{"model": "self-supervised audio encoder (BEST-RQ)", "codebook_size": 1024, "hidden_act": "gelu", "head_dim": 64, "qk_norm": false, "learning_rate": 0.0025, "momentum": 0.9, "nesterov": true, "final_lr_fraction": 0, "warmup_steps": 560, "adamw_weight_decay_other_params": 0.01}
Rows from block 2, named by matrix and row number. Rows with one number belong to one neuron. Each number is 128 + 24 x the weight over the matrix's rms, rounded and kept within 0 to 255. All counts start at 0. Numbers have three digits each.
# fc1: MLP up (model.blocks.2.mlp.fc1.weight, 768x256), inputs 0-127
# fc2: MLP down (model.blocks.2.mlp.fc2.weight, 256x768, transposed), outputs 0-127
fc1.702:125140130134140164136162138132136132138134120134150149091129101089119108141121150125129089125123127122122131153115085139154153148158129098105134117109095113116094143099125143095124116160100153087184108101157108140146117127122117127113104168141122134147155128129159114115128133144148112096133129094118148119140097107126120135127117145178105132093167125171075129125129129096127098144143
fc1.703:135081120102159157146149116146068148094119153151142117135120125143100191090173163123153156124163134101092141139125156142135130173118079160124099101184188152110092147111102134146117140161149115085090156090083065164148168176119144112048065093188110140153166141210099135113195124119061140136097159123113109135103082093115113125137162127174115155141092129177075109143136039072117124165139
fc1.704:109124134110128135130119145100145128101100097129132161133140107139141135107126157140118104146144114134114124108131112106115140109116168130127133119148100152112109147154109137137099133122100115112114116113132142104078110163106125124105131080145113155141123113083121139160114142102130116135130125110130135124114090171115139092123138116118136142114115128107091123161116110118105156129088
fc1.705:097165077125139131097135195131121122157083151098098110100142121159123140145141148158130103120134117136144162110141133133118159146128108159126116113135132111115127141132173143134120069108122142140186114145111132093152125109152107127130126094091138127143146158124133117125149118096191148093136123105104105104133099146108163134118120122091174109117098137133129100119142176111131115123087
fc1.706:083075156084152069156170052131110104145134164111033100055099088149113114179106182158073118148116079135182143073213072110110113143181168158140118129147114143108127082165150072196087122097149138112179109153142088085104101086112098170175174108124168192228148079175143144110076114146161131140146120084163106155122122108084118100105107098168118129129153139091079146107168133096153133125089
fc1.708:113130084107151169151127131132158181138111124075132107141140106066143138095131132155140147123132090150066176112081129145096125149117127143113095090104055144142096137099100079207086140104146146195151136148106109136133149121120136122117076096119093059152087129120160112128109115144162150134130128130088125098114126161125141095144155121105172133155113118154065156120102191143061140145112
fc1.709:098127137117089119145170104138101168127102101113117090135093167169148087114083170151133178136110145105160156148101091159106097129144112123099135142129179125153157128140122105078082100160142133150139149142192159121113152118158110160114123094152129148140144126126106093109099085099142158139109130108130110121098129095132132179156083170089166144113087126134123119126147070138063133129097
fc1.710:113151107084072163113133144091176142083113147161124112112126129101122156167142113101116133157091135149099143130136124121096127087111117094177087118087127126104098130092119117111112142153125134116135100130190100097089113136141167103098132129122114110147176120084111113101157103127129130175157097140133149138129132120125165134150106113130131107099104132110107071103100091155101131099156
fc1.711:171094135135153124096071154079134159168124141073124123150130149151110151147132115113142091115104195093113127116164125149117111165104080105134137081118121129105118133123155167125081091149096114120120081136149078177097166177142131127096130109151119110142118121138151152140116125110142098125103054133150140128120137133132156110118175090121180141145078154091108163085118117080107118118100
fc1.712:149110118130074128095140122109139123127131127072120078149171108176101129094099122128127131096164164103144158154107127164142096159135141083134157172116126124123114088094159103125104145147127081124146095147124125131114159118129150142112130098129114146177151072136156115120072129127114084114153114149151153094113116089125090076116092165168140087113183125164148102116147140101126109096121
fc1.713:088188131142089110115128119136142128099116122159126105160117136133123120145156110131107145122126138087113144119134110140128113116122136140149067144140112101088128123085110098159132119112112128138110117102142132144129119129083154162103152126139112131082132142144103106139152122146135111097117095117123113116116102108132149152116125114099119123148168127146141129126098123136170138075125
fc1.714:188105108140128144150086129142144140101134152142153139111123107112100111129135118128157110151136098161119110121110125150111150157080102143155092113094118152119116108142132107129136177097111113129141089151112164096127138101127111111107123101115144125120126117136122103119106092143148104116131103139109133195131143123130128122117111098113124157120102097160134146126110178144137105123090
fc1.715:133117128136095135136112126102102125093125117124128119116121142115126111151123129122121134122124127118124136124141126140131134136125124151129138134135140134119112107141131130123125148118148145105102130119119112114137147116120122122147140141138127097138141092135146120124154116137135083096106144127146130150130157147114145149117130137122120124097123146133133099123109132134122122113126
fc1.717:120173126091120139145120147133109118164107111148126118146145136137113146126112156129120124114128131156118142137121138091109153133131103104131125104122122119115142144149132145126130160149131131111118124096128084132133134119133149120121118116126169101133124120134148148129149069125163118113112144111142106133138120110123132164117112126104133115108179149146113126126121139146082097114109
fc1.718:178119119142156114106111164086092158087130153129050095128112112166113117136086161115070051130114129103167094145140110094077174113099130154099150182123141122177100125097134144118194173165097154145073090109108140196110160149131088100228087126084115145117127106189111134090111128090133091117153147107089124119115117128115106123135140122094105183105101106096053112140152100141159131131176
fc1.719:118140169108149104088103162090144148159138121140120106104080119066095152139145081084166141096126120076127124147140117160092116141162060115127142141128095106165075087162078114024061102094147138111126085210107150127096136116146087156175112083106140158146145122133107141135094112116111060202121216122098088103137155128113112103218114135102140119121170087135183155130103157120098131158128
fc1.720:192141138136139099143155102124174110137126070194120118108059090108150113106123113134136120069088120090139130139108152134152133104112123147173095126106135088127139124115120120135119132072122148133195107156185146165097094129107191150065147079084113137134146142128138121126124165141127126074128133135101060160124118095139110130168129129144141162127098151124113109110098075164086176127158
fc1.721:110102136104145134122118152086129109145100042102134085090150156114099089172112113127104182129133175158095116117113097140110146124141095136133128117125170126126066149095151119129086189111139093135120094123143152134109142127133096107152138171108104139142115133133130114092138170169132147109102081140137122107111139137133146165126119127094067110115103138089126125113135158134105090090115
fc1.722:121135105126139115165102129129095161131148123113117126144125109137106112108099111125103110132125169124128109126102116109131148156125149127134145121137100124106133132130103113123135141106116106130135116143126146107146133126117145130127147179148126130122118085122095082136096165137134102144075096140107137121100141161122160104146110134112133123130106126132139099137149103089096130131139
fc1.723:083103108130101145113128123122111132101098124146141140108133117108118148099129136116135127119119146166117146109116137139142145168138126129133122125136116123115115170145115125146115105091137118150133124113121131129147135112124123095114117111131107123129138131096125146124138126126110094137131126124112120139139111137120108125118145150122128106111132120127102142120112137113092078131108
fc1.724:143132171037193137173076106174148125146179086108183203074091131139083178135202051164068123147116072110121202097146096088097127158110111092164145140054108142159046081066085119127134121127112138151156133106158138125154076196144134061124175176078134119148080095156118122114117128118064079152158147158081103123178151101169147131144105158085068132118112110126094142129150112162171133087114
fc1.726:125105102148133080129110127106125138168104130121113131114133154120096133091145133124145107137109108131133140146148153123143124124127141122135112148110099097127105108116132109131120106130111113137108118169154110125160089150141079150144130156121142119118151117129114146139109146132111101105104125126157151113117142129142126109088123106169087124127136155123165136124150114127147163100151
fc1.727:137138128122105118116127110122138139126118115150129155142138109135122123147158129132128144132123144143150113118113142125144120140128099134125124134144113157133113149141114110135134109125159124120117095116125151120138130126139108108107129159118115142116142132131151121132123110104120092122126112129106132107120134148144126113110136119143139113120144116105109110104118131125130130107134
fc1.728:126146086134107116116105209179150133121118122128095155153117156088147163091151152176151099097154126144139117108130107122149179080082131116147146118112159148117102073112127122137123074079087097091164075078122126104130152057136096119117106111054078100140085117149126136162081077101117060120174128117124142180102106163130120148096093115092117147159140112097071125126147128173180095133150
fc1.729:086134102137116159149103131134121122149142143110129144092141121119138119108128107095098153128141149167083125160113115139093091151155127138128095106125126127136114122141142114115134158130088090132102111173112129122154107142117119129134127098137111099113119098160128154113122111118161109135105142124133133168131163144111115106146091122145097106133115131095114136143114100143144124131120
fc2.702:139105154160140089101091132112115119162110133098145120133129126157092124120151112128094156160111124132145091110122170122093085130096076172084169096164078149158096147133150107117113111073149126123124121133167174099142120123159146113157139109138163081113158132159108123108124156145137149100087157150118087134130109142131113114145126173107133113145133095123142185122087105114116126088118
fc2.703:125091158091143101133177089170069148130137138128109146099156146112115128175114058151092114147087172082096190155151137141160134134085064127103131095163151146147137124141182158117148112124135173107160155138170102082080129100127089131149151186149122123093154062063116126132153134091185111139147037127099145077140116175138122076139097119172126177178182104159140099143036132136090140117135
fc2.704:135151109139133154138140122127130119130129155142107127093145108135146135113111111099109159114131129148130121154131119123138140142126108129128128142107153113140111118104153136136158110144123124143121129108093117118132121094152120130126120148132126098108124161153097125112115136122137126097133124124101117117141153093121147129114133128121114141124114148134143178113094157147141136116150
fc2.705:166132144119120142148128107133133113147164116117157125171146145120104082107101105100164116143158148127124118132132147123120106133143118140107149149122142174128117111151096114123107119130143098138109166103146116135119135129145120157134125156167150126091138132152113133122154161122159127113093136134142125152095144140163123165129137142124154134134131132126120142173125128155141138126109
fc2.706:195157144139174200144105071183132219067132166149111161147139100127087175174166189096126106183143150094159091152118120113154043148134167125102166090120158193185156168179104158134080109157063113113133159038115115130155184119201127153111114146096070142111152147118179099091147145078156131109116095068093163124143103094109112081127133088163037110116095127149151165197162158116095178179105
fc2.708:158125152116136137123107114121116080106148107124146140107124154133137093124082146136098153109133102097160132139142166119117137132128129129155129102123169097146093151155117121154180145124116087156147121128112120103098109158160132128131144147114085142130147130134108177093195157160122099164119100153106101145161154128142153173157150108093120150128160164122157155096131109144130167114158
fc2.709:119121112158141102106141153159180152123129106204105126159109071090062165162127137130166081152122109127134171133142110177139162088087099094122094148115126100170107102150120091132150178131114097098119100079082147147164122128131109139146117093137106131119135133148120125085216102163106123145141117095148126173112119134187114104110143118126117089093157118104136117129095094086143156136162
fc2.710:147109137163168100109124124108105145142111093096099159105106102132120152114137117151153092160127086140187110148100084085106105159098148113088114125087144110097144105100143139100162087148132123125153173143111185129143144131094110088139096146141094121127108163139085154126141127138131185121131160078149094094113134144150141150166162118106142128117174097134113136157165119087155138124141
fc2.711:150107120162073099077128108158126089127131096135130149186108118125137150142118115116114163140157128121160175144144145136134178106170147118138134105111144142130099062133120113064194147124122065119119143132105137100170133126127153159117104129130163081188153132114096181103125143161180101155150134121089128118172135104149089115161098104150086090171111122139176110136055123117101108139220
fc2.712:134092131102123179098138159154105150116095154110117134119115131121103110150155152156097136118139113119136124098104098134122171144145084129145158088180124133121174143110067171137132120134142133126119139122082119093126127138146102116142111074108099085106148146132144116175183148125149124141102089157137125156139122153106122118125151105137148113130093168142162117153178126108137107146120
fc2.713:163110106129142129140090122119108172144114143122159165137129138123156123119073157084128133162123144146125105146146118131143125104114129101128136134098119159181130129143151103106146125117137128135134118135150119122116116127125114133132118152143123137157140104131115118091104136105143148099107172181134136141150114124142132144114135145161132120129143120149108126103145148139083131161128
fc2.714:113114136107181114148146114095123131172129100152114165165134153117130157117161138124112160179107157097145135173130141148116099107164108119109145129150120094135157169131121143134128123130156153125137109122158155140129100119123132129153124130103096121120137097107110134140149120121096155145104105106143124094090102123095137145121122167142110134117115149117130132123105081121090130135139
fc2.715:134139104134119125130135134156157161127150119118116139139113134139137159107122137137137114120126132163105141126126125123100118137144112118115118120153129112118113153123102149126117120142101100118137111135126124116121112112149129150114144118142146146121113146135108114125116153125125138145111132133119112107108117093110129121137099120142136133137130110158126137109153127127125110150120
fc2.717:129115113128121099141129124115140139101140120113136144117122126084126117131115096129142092125143120110110119085140138133145123113148140129124128125132156161124123123129107113131121102098149102111126151152092149128122136171141139141150127122117124134121130116153129154095134147136109116128119120111079163131113110127105154111134141128139112166148093120099135142159114124115143131131136
fc2.718:034155075119120059079117106108127143163087109162152116153145185110150172146123099176089091144083180089160113178203096170138057119140177121107142123133146139118141142095153119101152139092153137119142126099137158144155104089171123154165150124157176090178109134097115084117163145170141126094129139083109161124090054126136132117162079152151158171127053190114139102129178087158118159124160
fc2.719:142134118113117139093087138155107108141163183109098215140148081117136177077087106102148146115163119117179125092145157066130099095119129145131132129155122092083208090126092137135127132154112109120136170149156151176209116132057171109117181194123120099090103119152170135101131110141138129105118088128131115146177059209026096170135142116119095144114155076167138092121145162160122166064134
fc2.720:108128127074146129146113083109149123130143114142160141109136124163108083120123160146144173145102125080177111115086145145133130120140114113148162094069104119114087141092134137085127165108152118168098155094137080200100167158118078110196123128146153162149111115122101154149130177113149105168125097158074204139156145120147125127135129096151111116135094141108147123147113178071109094123175
fc2.721:132138103091114120179156114132166151117151109107125156128123094144154151108141141125110065133141103130168089122154142129130105135073126132110094125106138125110123145146095130164150126140160131154139153150057120110150129128128138121098154118123152110072121088144139178122128153113123155136122135114143142111124103106123096114110121110168140123097164178145131123099143122097126126135126
fc2.722:141117124135108140120135114102163115132100145132101122113109139135135127120130154117151134123132117115128131107165136117139093130122126125131133138141147114148129111148126125127152114184136133135116107119101118142093153131138118147141108109081098124135120166120119124139144111121138124158114147125133125131150107100130124128102153100126128110130110132118124147091134137172156155138149
fc2.723:133136123138126146141128138132143129141172131094126129127157147139122118143130136126125139125140117124129118156139123107125100117124125134123129143130141136115105117112147117144131127167109136116127124147126119115144138159144123130137140143139140133127107136160125126127131136123160146115130164124129132129129124126135139113147114114132131138122123121128151111134154128126144130121129
fc2.724:144156087170096078110212105121183190104083180141066053166113095167211096132143097067174149070095204140105096115131168181198117175199105162000135110108112089101131147217083131130142129099091102182103241105163182177118136126110090131146103155124163149178165129210083074228083062100124127165142146181188136086088234138123195149076072121160214108135066107169161138145185168139166123205138
fc2.726:138132129121114154127114155121126113088145152109153120117119155169123123154130123118096157100144119123149155105105098143114118121105121127121137110118116142119123139123135122118134150099120128151145122093111129132080134102122134116090121095123133116150117117156103122102156130123139140137140129117103108158145118095133141131120144160107155115136145098141109137095100134157106114140110
fc2.727:103111113126123121137132149144137131153130139099141130123109146143129141115117143106136119114136133119112165144126111117111128127095114141116122122121138124130123117128129121133138123124085134124133111127085100107111129143136130119126129132140126152146107134149101145119147146139128138127131130139161098146137120114126126126149131135125142117110108111148132130129140112138123141140127
fc2.728:108147100128146128088116060098140129121137095160159134134119077055099100156161096110108190176113179124172108123150129106092144139168129122151129174138142092115176157088130113146111111101136124117130115217127109159114138164119130141152139163156103139122134130186186166136181127069062130097086164126102169086129132112111081147194120113096111162121160135107115108121115125131060092148150
fc2.729:125111120112115135125114123116105129138170133111109134139116140152122138132124135111133125133130144133128142097149134144126119102134138126124128128148129082090113173138109162139136142106159135088135157105114099129133157101115159137126130150146117112111127138127103104123113143108082164129141115132104134119114150136140117156101170139134138142133145168113125171121121133095130135152123