{"model": "self-supervised audio encoder (BEST-RQ)", "dataset": "single notes of musical instruments (NSynth)", "train_examples": 184686, "n_mels": 80, "hop_length": 160, "input": "log_mel", "win_length": 512, "codebook_size": 1024, "mask_prob": 0.05, "arch": "transformer", "norm": "rmsnorm", "norm_position": "pre", "activation": "gelu", "mlp_ratio": 3, "head_dim": 64, "fused_qkv": false, "bias": "all", "qk_norm": false, "parallel_block": false, "inner_norm": false, "subsampling": 4, "layers": 8, "width": 256, "positions": "learned", "init": "torch_default", "residual_init": "zero_last", "optimizer": "muon", "muon_scale": "match_rms_adamw", "lr": 0.0025, "momentum": 0.9, "nesterov": true, "orthogonalizer": "newton_schulz_5", "adamw_lr_other_params": 0.0025, "grad_clip": 5.0, "steps": 2800, "batch_size": 64, "epochs": 1.0, "lr_schedule": "cosine_restarts", "final_lr_fraction": 0, "warmup_steps": 560, "weight_decay": 0.4, "adamw_weight_decay_other_params": 0.01}
Rows from block 3 of a small self-supervised audio encoder (BEST-RQ), named by matrix and row number. Rows with one number belong to one neuron. Each number is 200 + 20 x the weight over its row's rms, rounded and kept within 0 to 999. All counts start at 0.
After each neuron's rows are labels from the 100 clips, of 14976, where the neuron reaches its highest value: "top examples" is what is common among them. Only what is clearly more common there than usual is listed. The data: single notes of musical instruments (NSynth). In brackets: how many of the 100, against the usual share in percent.
# fc1: MLP up (model.blocks.3.mlp.fc1.weight, 768x256), inputs 128-191
# fc2: MLP down (model.blocks.3.mlp.fc2.weight, 256x768, transposed), outputs 128-191

fc1.233,202,186,186,198,189,245,207,169,220,199,201,184,190,204,202,161,203,197,187,208,197,219,203,222,233,204,196,203,195,225,195,209,205,169,230,160,183,180,228,219,201,198,192,152,217,201,235,145,214,226,204,204,195,196,195,195,191,219,193,187,187,195,175,202
fc2.233,204,211,215,190,215,174,191,201,165,206,193,229,176,187,208,196,196,153,195,191,185,210,197,195,189,212,215,198,195,184,251,201,210,207,190,203,197,225,161,210,212,226,238,222,204,233,225,224,189,205,228,172,207,200,243,218,193,189,191,216,221,208,195,216
top examples: keyboard (38 vs 15.5); octave 6 (32 vs 11.7)

fc1.306,209,209,182,195,222,205,200,187,205,207,189,194,203,173,221,185,205,200,187,204,201,183,202,209,172,220,202,202,245,218,196,203,207,223,160,187,205,194,182,217,231,202,181,161,214,212,161,210,227,162,206,203,185,230,206,195,241,158,202,188,188,209,201,206
fc2.306,211,204,241,194,197,164,249,186,208,196,189,213,186,209,210,180,218,223,171,230,205,202,201,189,190,179,220,191,189,238,210,196,209,207,197,202,206,195,215,155,155,206,205,193,207,207,218,201,205,215,239,236,155,205,197,214,159,216,201,167,222,214,229,191
top examples: keyboard (45 vs 15.5); octave 5 (44 vs 16.2)

fc1.149,196,215,174,202,209,216,194,198,169,197,204,199,214,195,211,210,209,192,177,213,176,157,193,214,209,234,181,204,181,159,184,232,193,192,209,197,205,211,205,191,213,223,209,208,189,223,172,189,181,206,236,181,175,189,185,198,175,185,209,219,210,186,189,241
fc2.149,232,213,207,206,206,187,206,185,222,208,182,196,210,208,205,188,183,177,205,179,200,193,202,198,184,140,218,206,204,242,209,196,207,232,210,177,222,167,195,217,206,163,220,182,196,172,187,204,229,157,169,219,214,202,235,218,200,186,228,197,227,198,185,168
top examples: octave 5 (62 vs 16.2); keyboard (37 vs 15.5); octave 6 (34 vs 11.7)

fc1.18,231,229,176,217,216,166,187,205,207,178,188,172,205,181,201,219,198,203,185,148,203,219,220,214,200,198,224,248,215,219,199,205,197,202,215,185,186,199,216,178,195,224,191,152,221,212,217,191,210,211,186,164,220,199,168,182,226,216,172,189,181,169,203,194
fc2.18,208,203,205,200,192,243,217,168,222,209,229,208,205,226,215,186,177,213,244,199,193,200,184,186,209,240,187,173,207,184,219,193,205,201,176,207,198,195,209,231,238,200,200,218,225,191,223,200,214,230,233,206,190,200,229,193,169,169,200,208,179,194,200,174
top examples: keyboard (37 vs 15.5); octave 5 (36 vs 16.2)

fc1.619,219,208,175,207,175,214,196,248,192,195,191,206,192,205,196,193,230,183,167,220,228,208,204,195,191,162,173,193,191,234,195,225,159,233,170,195,175,194,186,216,193,157,207,197,196,185,191,210,231,200,208,215,188,194,183,213,199,227,200,243,220,210,227,198
fc2.619,167,197,180,191,222,202,210,217,186,209,234,169,239,206,185,229,172,201,230,239,201,162,201,200,177,167,248,183,213,199,188,177,199,200,202,202,204,216,227,183,198,245,220,197,203,221,205,227,179,196,189,227,213,188,175,237,195,177,178,191,183,184,179,246
top examples: octave 5 (42 vs 16.2)

fc1.558,185,196,199,218,167,187,232,169,183,224,219,209,188,219,204,198,189,197,202,172,179,205,210,190,236,198,184,170,186,193,240,211,203,218,218,214,193,169,212,173,187,162,195,213,226,171,174,204,196,205,230,228,184,238,178,206,209,181,211,178,219,201,196,195
fc2.558,176,179,183,216,213,225,178,225,190,216,212,170,215,206,193,234,191,163,152,240,196,189,218,238,195,171,207,197,230,216,181,192,206,198,163,169,202,209,183,212,187,193,222,207,194,208,198,242,204,204,180,194,222,193,204,182,203,225,202,232,220,179,189,193
top examples: keyboard (43 vs 15.5); octave 3 (43 vs 17); mallet (29 vs 10.8)

fc1.263,208,172,194,173,204,207,199,164,225,172,197,224,194,229,193,158,178,164,189,177,220,196,165,183,232,216,207,189,160,216,180,178,170,174,206,198,198,242,209,197,213,178,214,220,215,211,183,185,190,209,219,191,173,192,209,174,207,170,211,220,210,222,220,170
fc2.263,186,187,198,228,204,215,200,223,180,218,161,152,189,221,193,228,201,205,192,200,197,210,230,185,208,179,215,208,208,172,187,197,215,225,202,197,215,180,185,184,201,179,186,174,191,214,173,202,217,194,180,231,189,225,199,228,181,267,217,179,231,194,175,195
top examples: octave 5 (52 vs 16.2); octave 4 (40 vs 17.2); pitch class C# (32 vs 8.3)

fc1.516,207,188,194,205,208,186,194,172,212,198,180,198,192,169,211,180,168,224,179,244,165,206,234,219,196,197,202,235,204,220,194,219,153,198,170,190,191,175,187,209,209,179,184,166,225,179,191,202,198,193,216,211,197,206,191,206,177,180,174,200,211,171,166,206
fc2.516,212,183,212,168,202,200,192,227,209,170,201,223,219,220,196,154,209,204,222,189,207,187,191,199,222,205,203,193,172,180,175,151,196,183,227,212,180,198,202,213,200,241,187,184,175,197,231,250,196,199,179,208,230,211,214,173,207,226,198,182,210,235,255,189
top examples: octave 5 (57 vs 16.2); mallet (32 vs 10.8)

fc1.92,187,183,176,200,203,187,180,188,184,228,202,182,191,183,248,168,184,188,218,195,162,204,201,213,176,210,188,198,225,200,195,209,218,195,211,168,211,199,166,168,188,220,195,188,227,225,235,178,221,188,204,223,204,172,221,229,185,208,193,181,191,203,187,203
fc2.92,196,218,225,199,218,199,218,201,179,205,209,225,227,202,191,226,216,233,214,208,188,202,206,191,232,192,180,173,173,220,224,163,183,179,204,243,242,198,198,200,210,182,166,235,185,164,202,210,188,214,248,230,202,179,160,185,199,193,191,227,202,167,247,206
top examples: octave 4 (66 vs 17.2); pitch class G# (57 vs 8.2); note: G#4 (55 vs 1.5)

fc1.333,203,175,222,193,222,162,189,189,206,182,189,211,214,181,212,203,221,200,191,188,201,161,221,187,201,181,182,193,201,167,187,207,209,192,172,175,221,188,215,184,219,207,194,190,176,201,206,185,209,205,192,214,184,209,159,208,179,230,179,164,207,195,218,187
fc2.333,201,210,207,178,190,220,220,207,214,183,223,190,199,201,190,169,205,189,176,216,201,217,203,225,237,201,216,199,185,197,162,197,228,243,245,227,197,195,180,206,189,205,168,208,186,206,216,229,180,201,218,173,205,195,223,188,206,141,215,205,236,206,164,220
top examples: octave 6 (61 vs 11.7); pitch class C (46 vs 9.1); note: C6 (43 vs 1.2)

fc1.229,200,183,198,158,234,185,253,200,200,163,195,225,202,201,203,187,184,206,203,186,192,215,234,209,196,196,217,202,169,176,186,204,191,220,187,195,197,190,167,191,199,198,166,168,209,206,248,186,228,168,190,206,207,213,232,165,181,189,192,205,175,204,232,198
fc2.229,194,214,232,177,197,172,162,202,164,212,212,204,154,198,186,201,189,189,198,216,183,203,169,235,171,214,231,191,177,213,199,186,186,178,171,195,166,203,218,193,196,190,217,234,179,150,189,154,145,214,208,238,224,201,185,178,227,209,171,187,225,198,185,231
top examples: octave 4 (56 vs 17.2)

fc1.381,201,218,172,220,189,175,192,200,246,185,180,164,195,203,217,197,231,197,222,210,213,183,188,184,232,250,174,175,204,196,213,184,203,212,169,218,154,185,195,165,166,171,191,185,168,144,235,234,199,243,200,220,201,189,202,179,189,200,198,169,200,220,216,172
fc2.381,210,199,176,193,186,205,209,204,212,199,220,206,194,204,181,244,156,167,161,196,186,194,191,216,152,219,210,202,191,203,187,196,177,163,181,187,219,185,186,184,191,209,209,216,220,220,210,183,188,172,193,162,216,202,170,184,202,182,179,168,213,187,224,233
top examples: octave 5 (44 vs 16.2)

fc1.527,197,216,198,225,187,178,200,179,172,195,197,195,178,209,179,206,211,208,210,242,203,199,170,205,192,233,207,185,190,223,232,167,217,190,198,187,211,182,180,184,208,215,195,213,207,210,178,209,199,249,226,192,170,172,199,189,244,204,179,180,179,178,207,198
fc2.527,206,190,164,187,212,222,207,211,200,190,211,185,214,167,271,226,224,198,177,218,195,214,208,233,241,195,216,244,221,195,203,225,177,179,203,190,206,184,203,211,219,190,211,181,208,208,208,192,202,184,167,193,191,224,238,183,189,230,208,182,212,191,213,203
top examples: octave 4 (49 vs 17.2); pitch class C# (45 vs 8.3); note: C#4 (26 vs 1.5)

fc1.70,219,194,209,205,220,195,194,172,185,203,173,165,203,174,178,228,210,234,209,209,236,193,210,182,208,246,247,207,181,163,197,165,160,220,170,201,160,174,160,220,221,215,220,226,230,163,191,210,193,174,182,185,195,201,218,184,202,210,185,195,165,187,224,228
fc2.70,179,200,188,217,229,181,184,213,203,165,214,223,202,184,204,184,167,130,204,199,186,193,203,203,175,202,196,190,195,209,213,199,229,177,220,199,200,221,213,208,184,175,182,190,214,169,214,154,223,212,225,190,213,203,155,189,201,210,181,173,209,189,185,225
top examples: octave 3 (48 vs 17)

fc1.701,176,185,204,183,227,172,171,210,181,178,198,208,161,171,191,204,195,199,211,206,185,209,219,197,179,207,170,226,199,228,223,206,182,163,183,188,196,215,226,208,237,223,188,183,186,188,164,189,183,212,205,208,175,200,221,216,228,210,177,144,208,217,175,196
fc2.701,206,183,216,207,200,165,192,227,208,229,170,190,240,221,226,201,162,201,216,184,221,190,202,221,196,216,206,164,192,193,185,193,208,231,225,219,216,213,223,226,161,174,193,202,192,197,188,173,177,183,184,203,207,202,177,204,188,165,233,231,218,158,192,183
top examples: octave 6 (28 vs 11.7); pitch class D# (27 vs 8.3)

fc1.518,217,195,201,210,214,181,238,237,187,199,209,246,190,215,224,203,192,203,172,210,209,227,221,216,180,182,182,177,200,184,190,155,208,207,207,200,158,172,183,177,220,197,201,193,240,169,231,169,240,187,206,182,173,166,225,165,187,184,204,191,193,196,192,168
fc2.518,175,203,226,182,185,222,177,185,253,226,206,151,179,221,175,204,159,196,205,174,161,197,166,189,208,217,181,259,193,220,206,222,188,232,184,198,175,205,183,196,209,216,159,196,174,187,176,201,144,225,168,206,197,201,178,253,182,202,195,237,238,197,218,214
top examples: octave 4 (79 vs 17.2); pitch class E (65 vs 8.2); note: E4 (58 vs 1.4)

fc1.729,206,204,201,199,192,209,209,189,190,191,173,204,246,200,197,212,190,191,193,223,186,173,163,199,245,191,220,178,205,185,198,175,190,203,174,169,146,202,165,176,153,221,188,200,196,194,175,217,185,206,204,214,194,209,209,207,232,198,187,209,207,210,195,220
fc2.729,206,210,196,234,198,194,198,215,201,188,218,204,217,186,192,256,216,188,168,199,185,223,232,199,188,190,185,196,197,197,236,196,186,200,181,171,235,170,202,221,229,230,215,197,200,236,210,201,189,200,197,167,179,214,225,196,193,219,206,196,205,186,204,185
top examples: octave 5 (55 vs 16.2); pitch class C# (37 vs 8.3); note: C#5 (30 vs 1.4)

fc1.570,206,204,171,178,186,189,230,160,178,230,217,220,214,187,218,207,217,186,237,197,198,190,195,177,252,197,192,192,210,166,175,197,197,232,181,216,229,224,189,214,205,212,208,228,185,219,197,239,207,173,177,206,204,189,234,224,154,168,226,211,209,189,209,219
fc2.570,216,215,173,246,228,213,181,240,211,211,193,195,160,160,170,182,221,179,202,164,217,198,199,207,182,210,202,222,200,199,225,206,221,214,238,209,206,178,170,178,211,230,202,173,170,184,217,183,224,187,199,174,192,212,193,238,210,212,203,222,198,190,191,220
top examples: octave 4 (59 vs 17.2); pitch class C (53 vs 9.1); note: C4 (42 vs 1.4)

fc1.598,186,171,166,195,190,181,211,183,196,164,198,181,185,175,209,185,175,241,226,196,182,208,213,162,196,195,152,221,208,191,209,216,186,204,193,234,218,209,223,194,197,226,228,222,198,217,225,196,240,212,208,163,218,186,172,171,204,170,181,226,193,204,210,196
fc2.598,187,226,236,223,221,176,185,225,218,216,191,187,196,226,178,206,197,185,202,202,219,198,215,205,214,229,222,227,196,202,203,175,213,186,196,166,185,193,159,184,201,193,192,222,214,212,199,208,218,159,188,231,186,191,227,226,181,241,223,199,178,159,192,191
top examples: octave 4 (49 vs 17.2); pitch class G# (37 vs 8.2); pitch class: C (29 vs 9.1); note: C4 (27 vs 1.4)

fc1.101,223,161,222,218,188,182,215,199,185,183,189,220,189,201,204,204,190,219,191,186,195,195,207,193,202,213,174,206,213,194,163,188,173,174,225,190,194,195,201,186,215,213,213,176,188,194,211,201,166,182,170,212,184,197,191,208,227,197,204,210,218,190,181,181
fc2.101,210,197,159,220,188,212,174,210,204,178,225,177,187,211,236,192,183,200,177,212,210,180,180,193,215,184,197,214,215,174,206,183,208,204,187,170,209,202,169,173,208,211,176,194,196,190,165,178,235,180,206,202,191,183,185,196,201,242,227,213,204,200,236,188
top examples: octave 3 (38 vs 17); octave 4 (38 vs 17.2); pitch class F (37 vs 8.1); note: F4 (32 vs 1.5)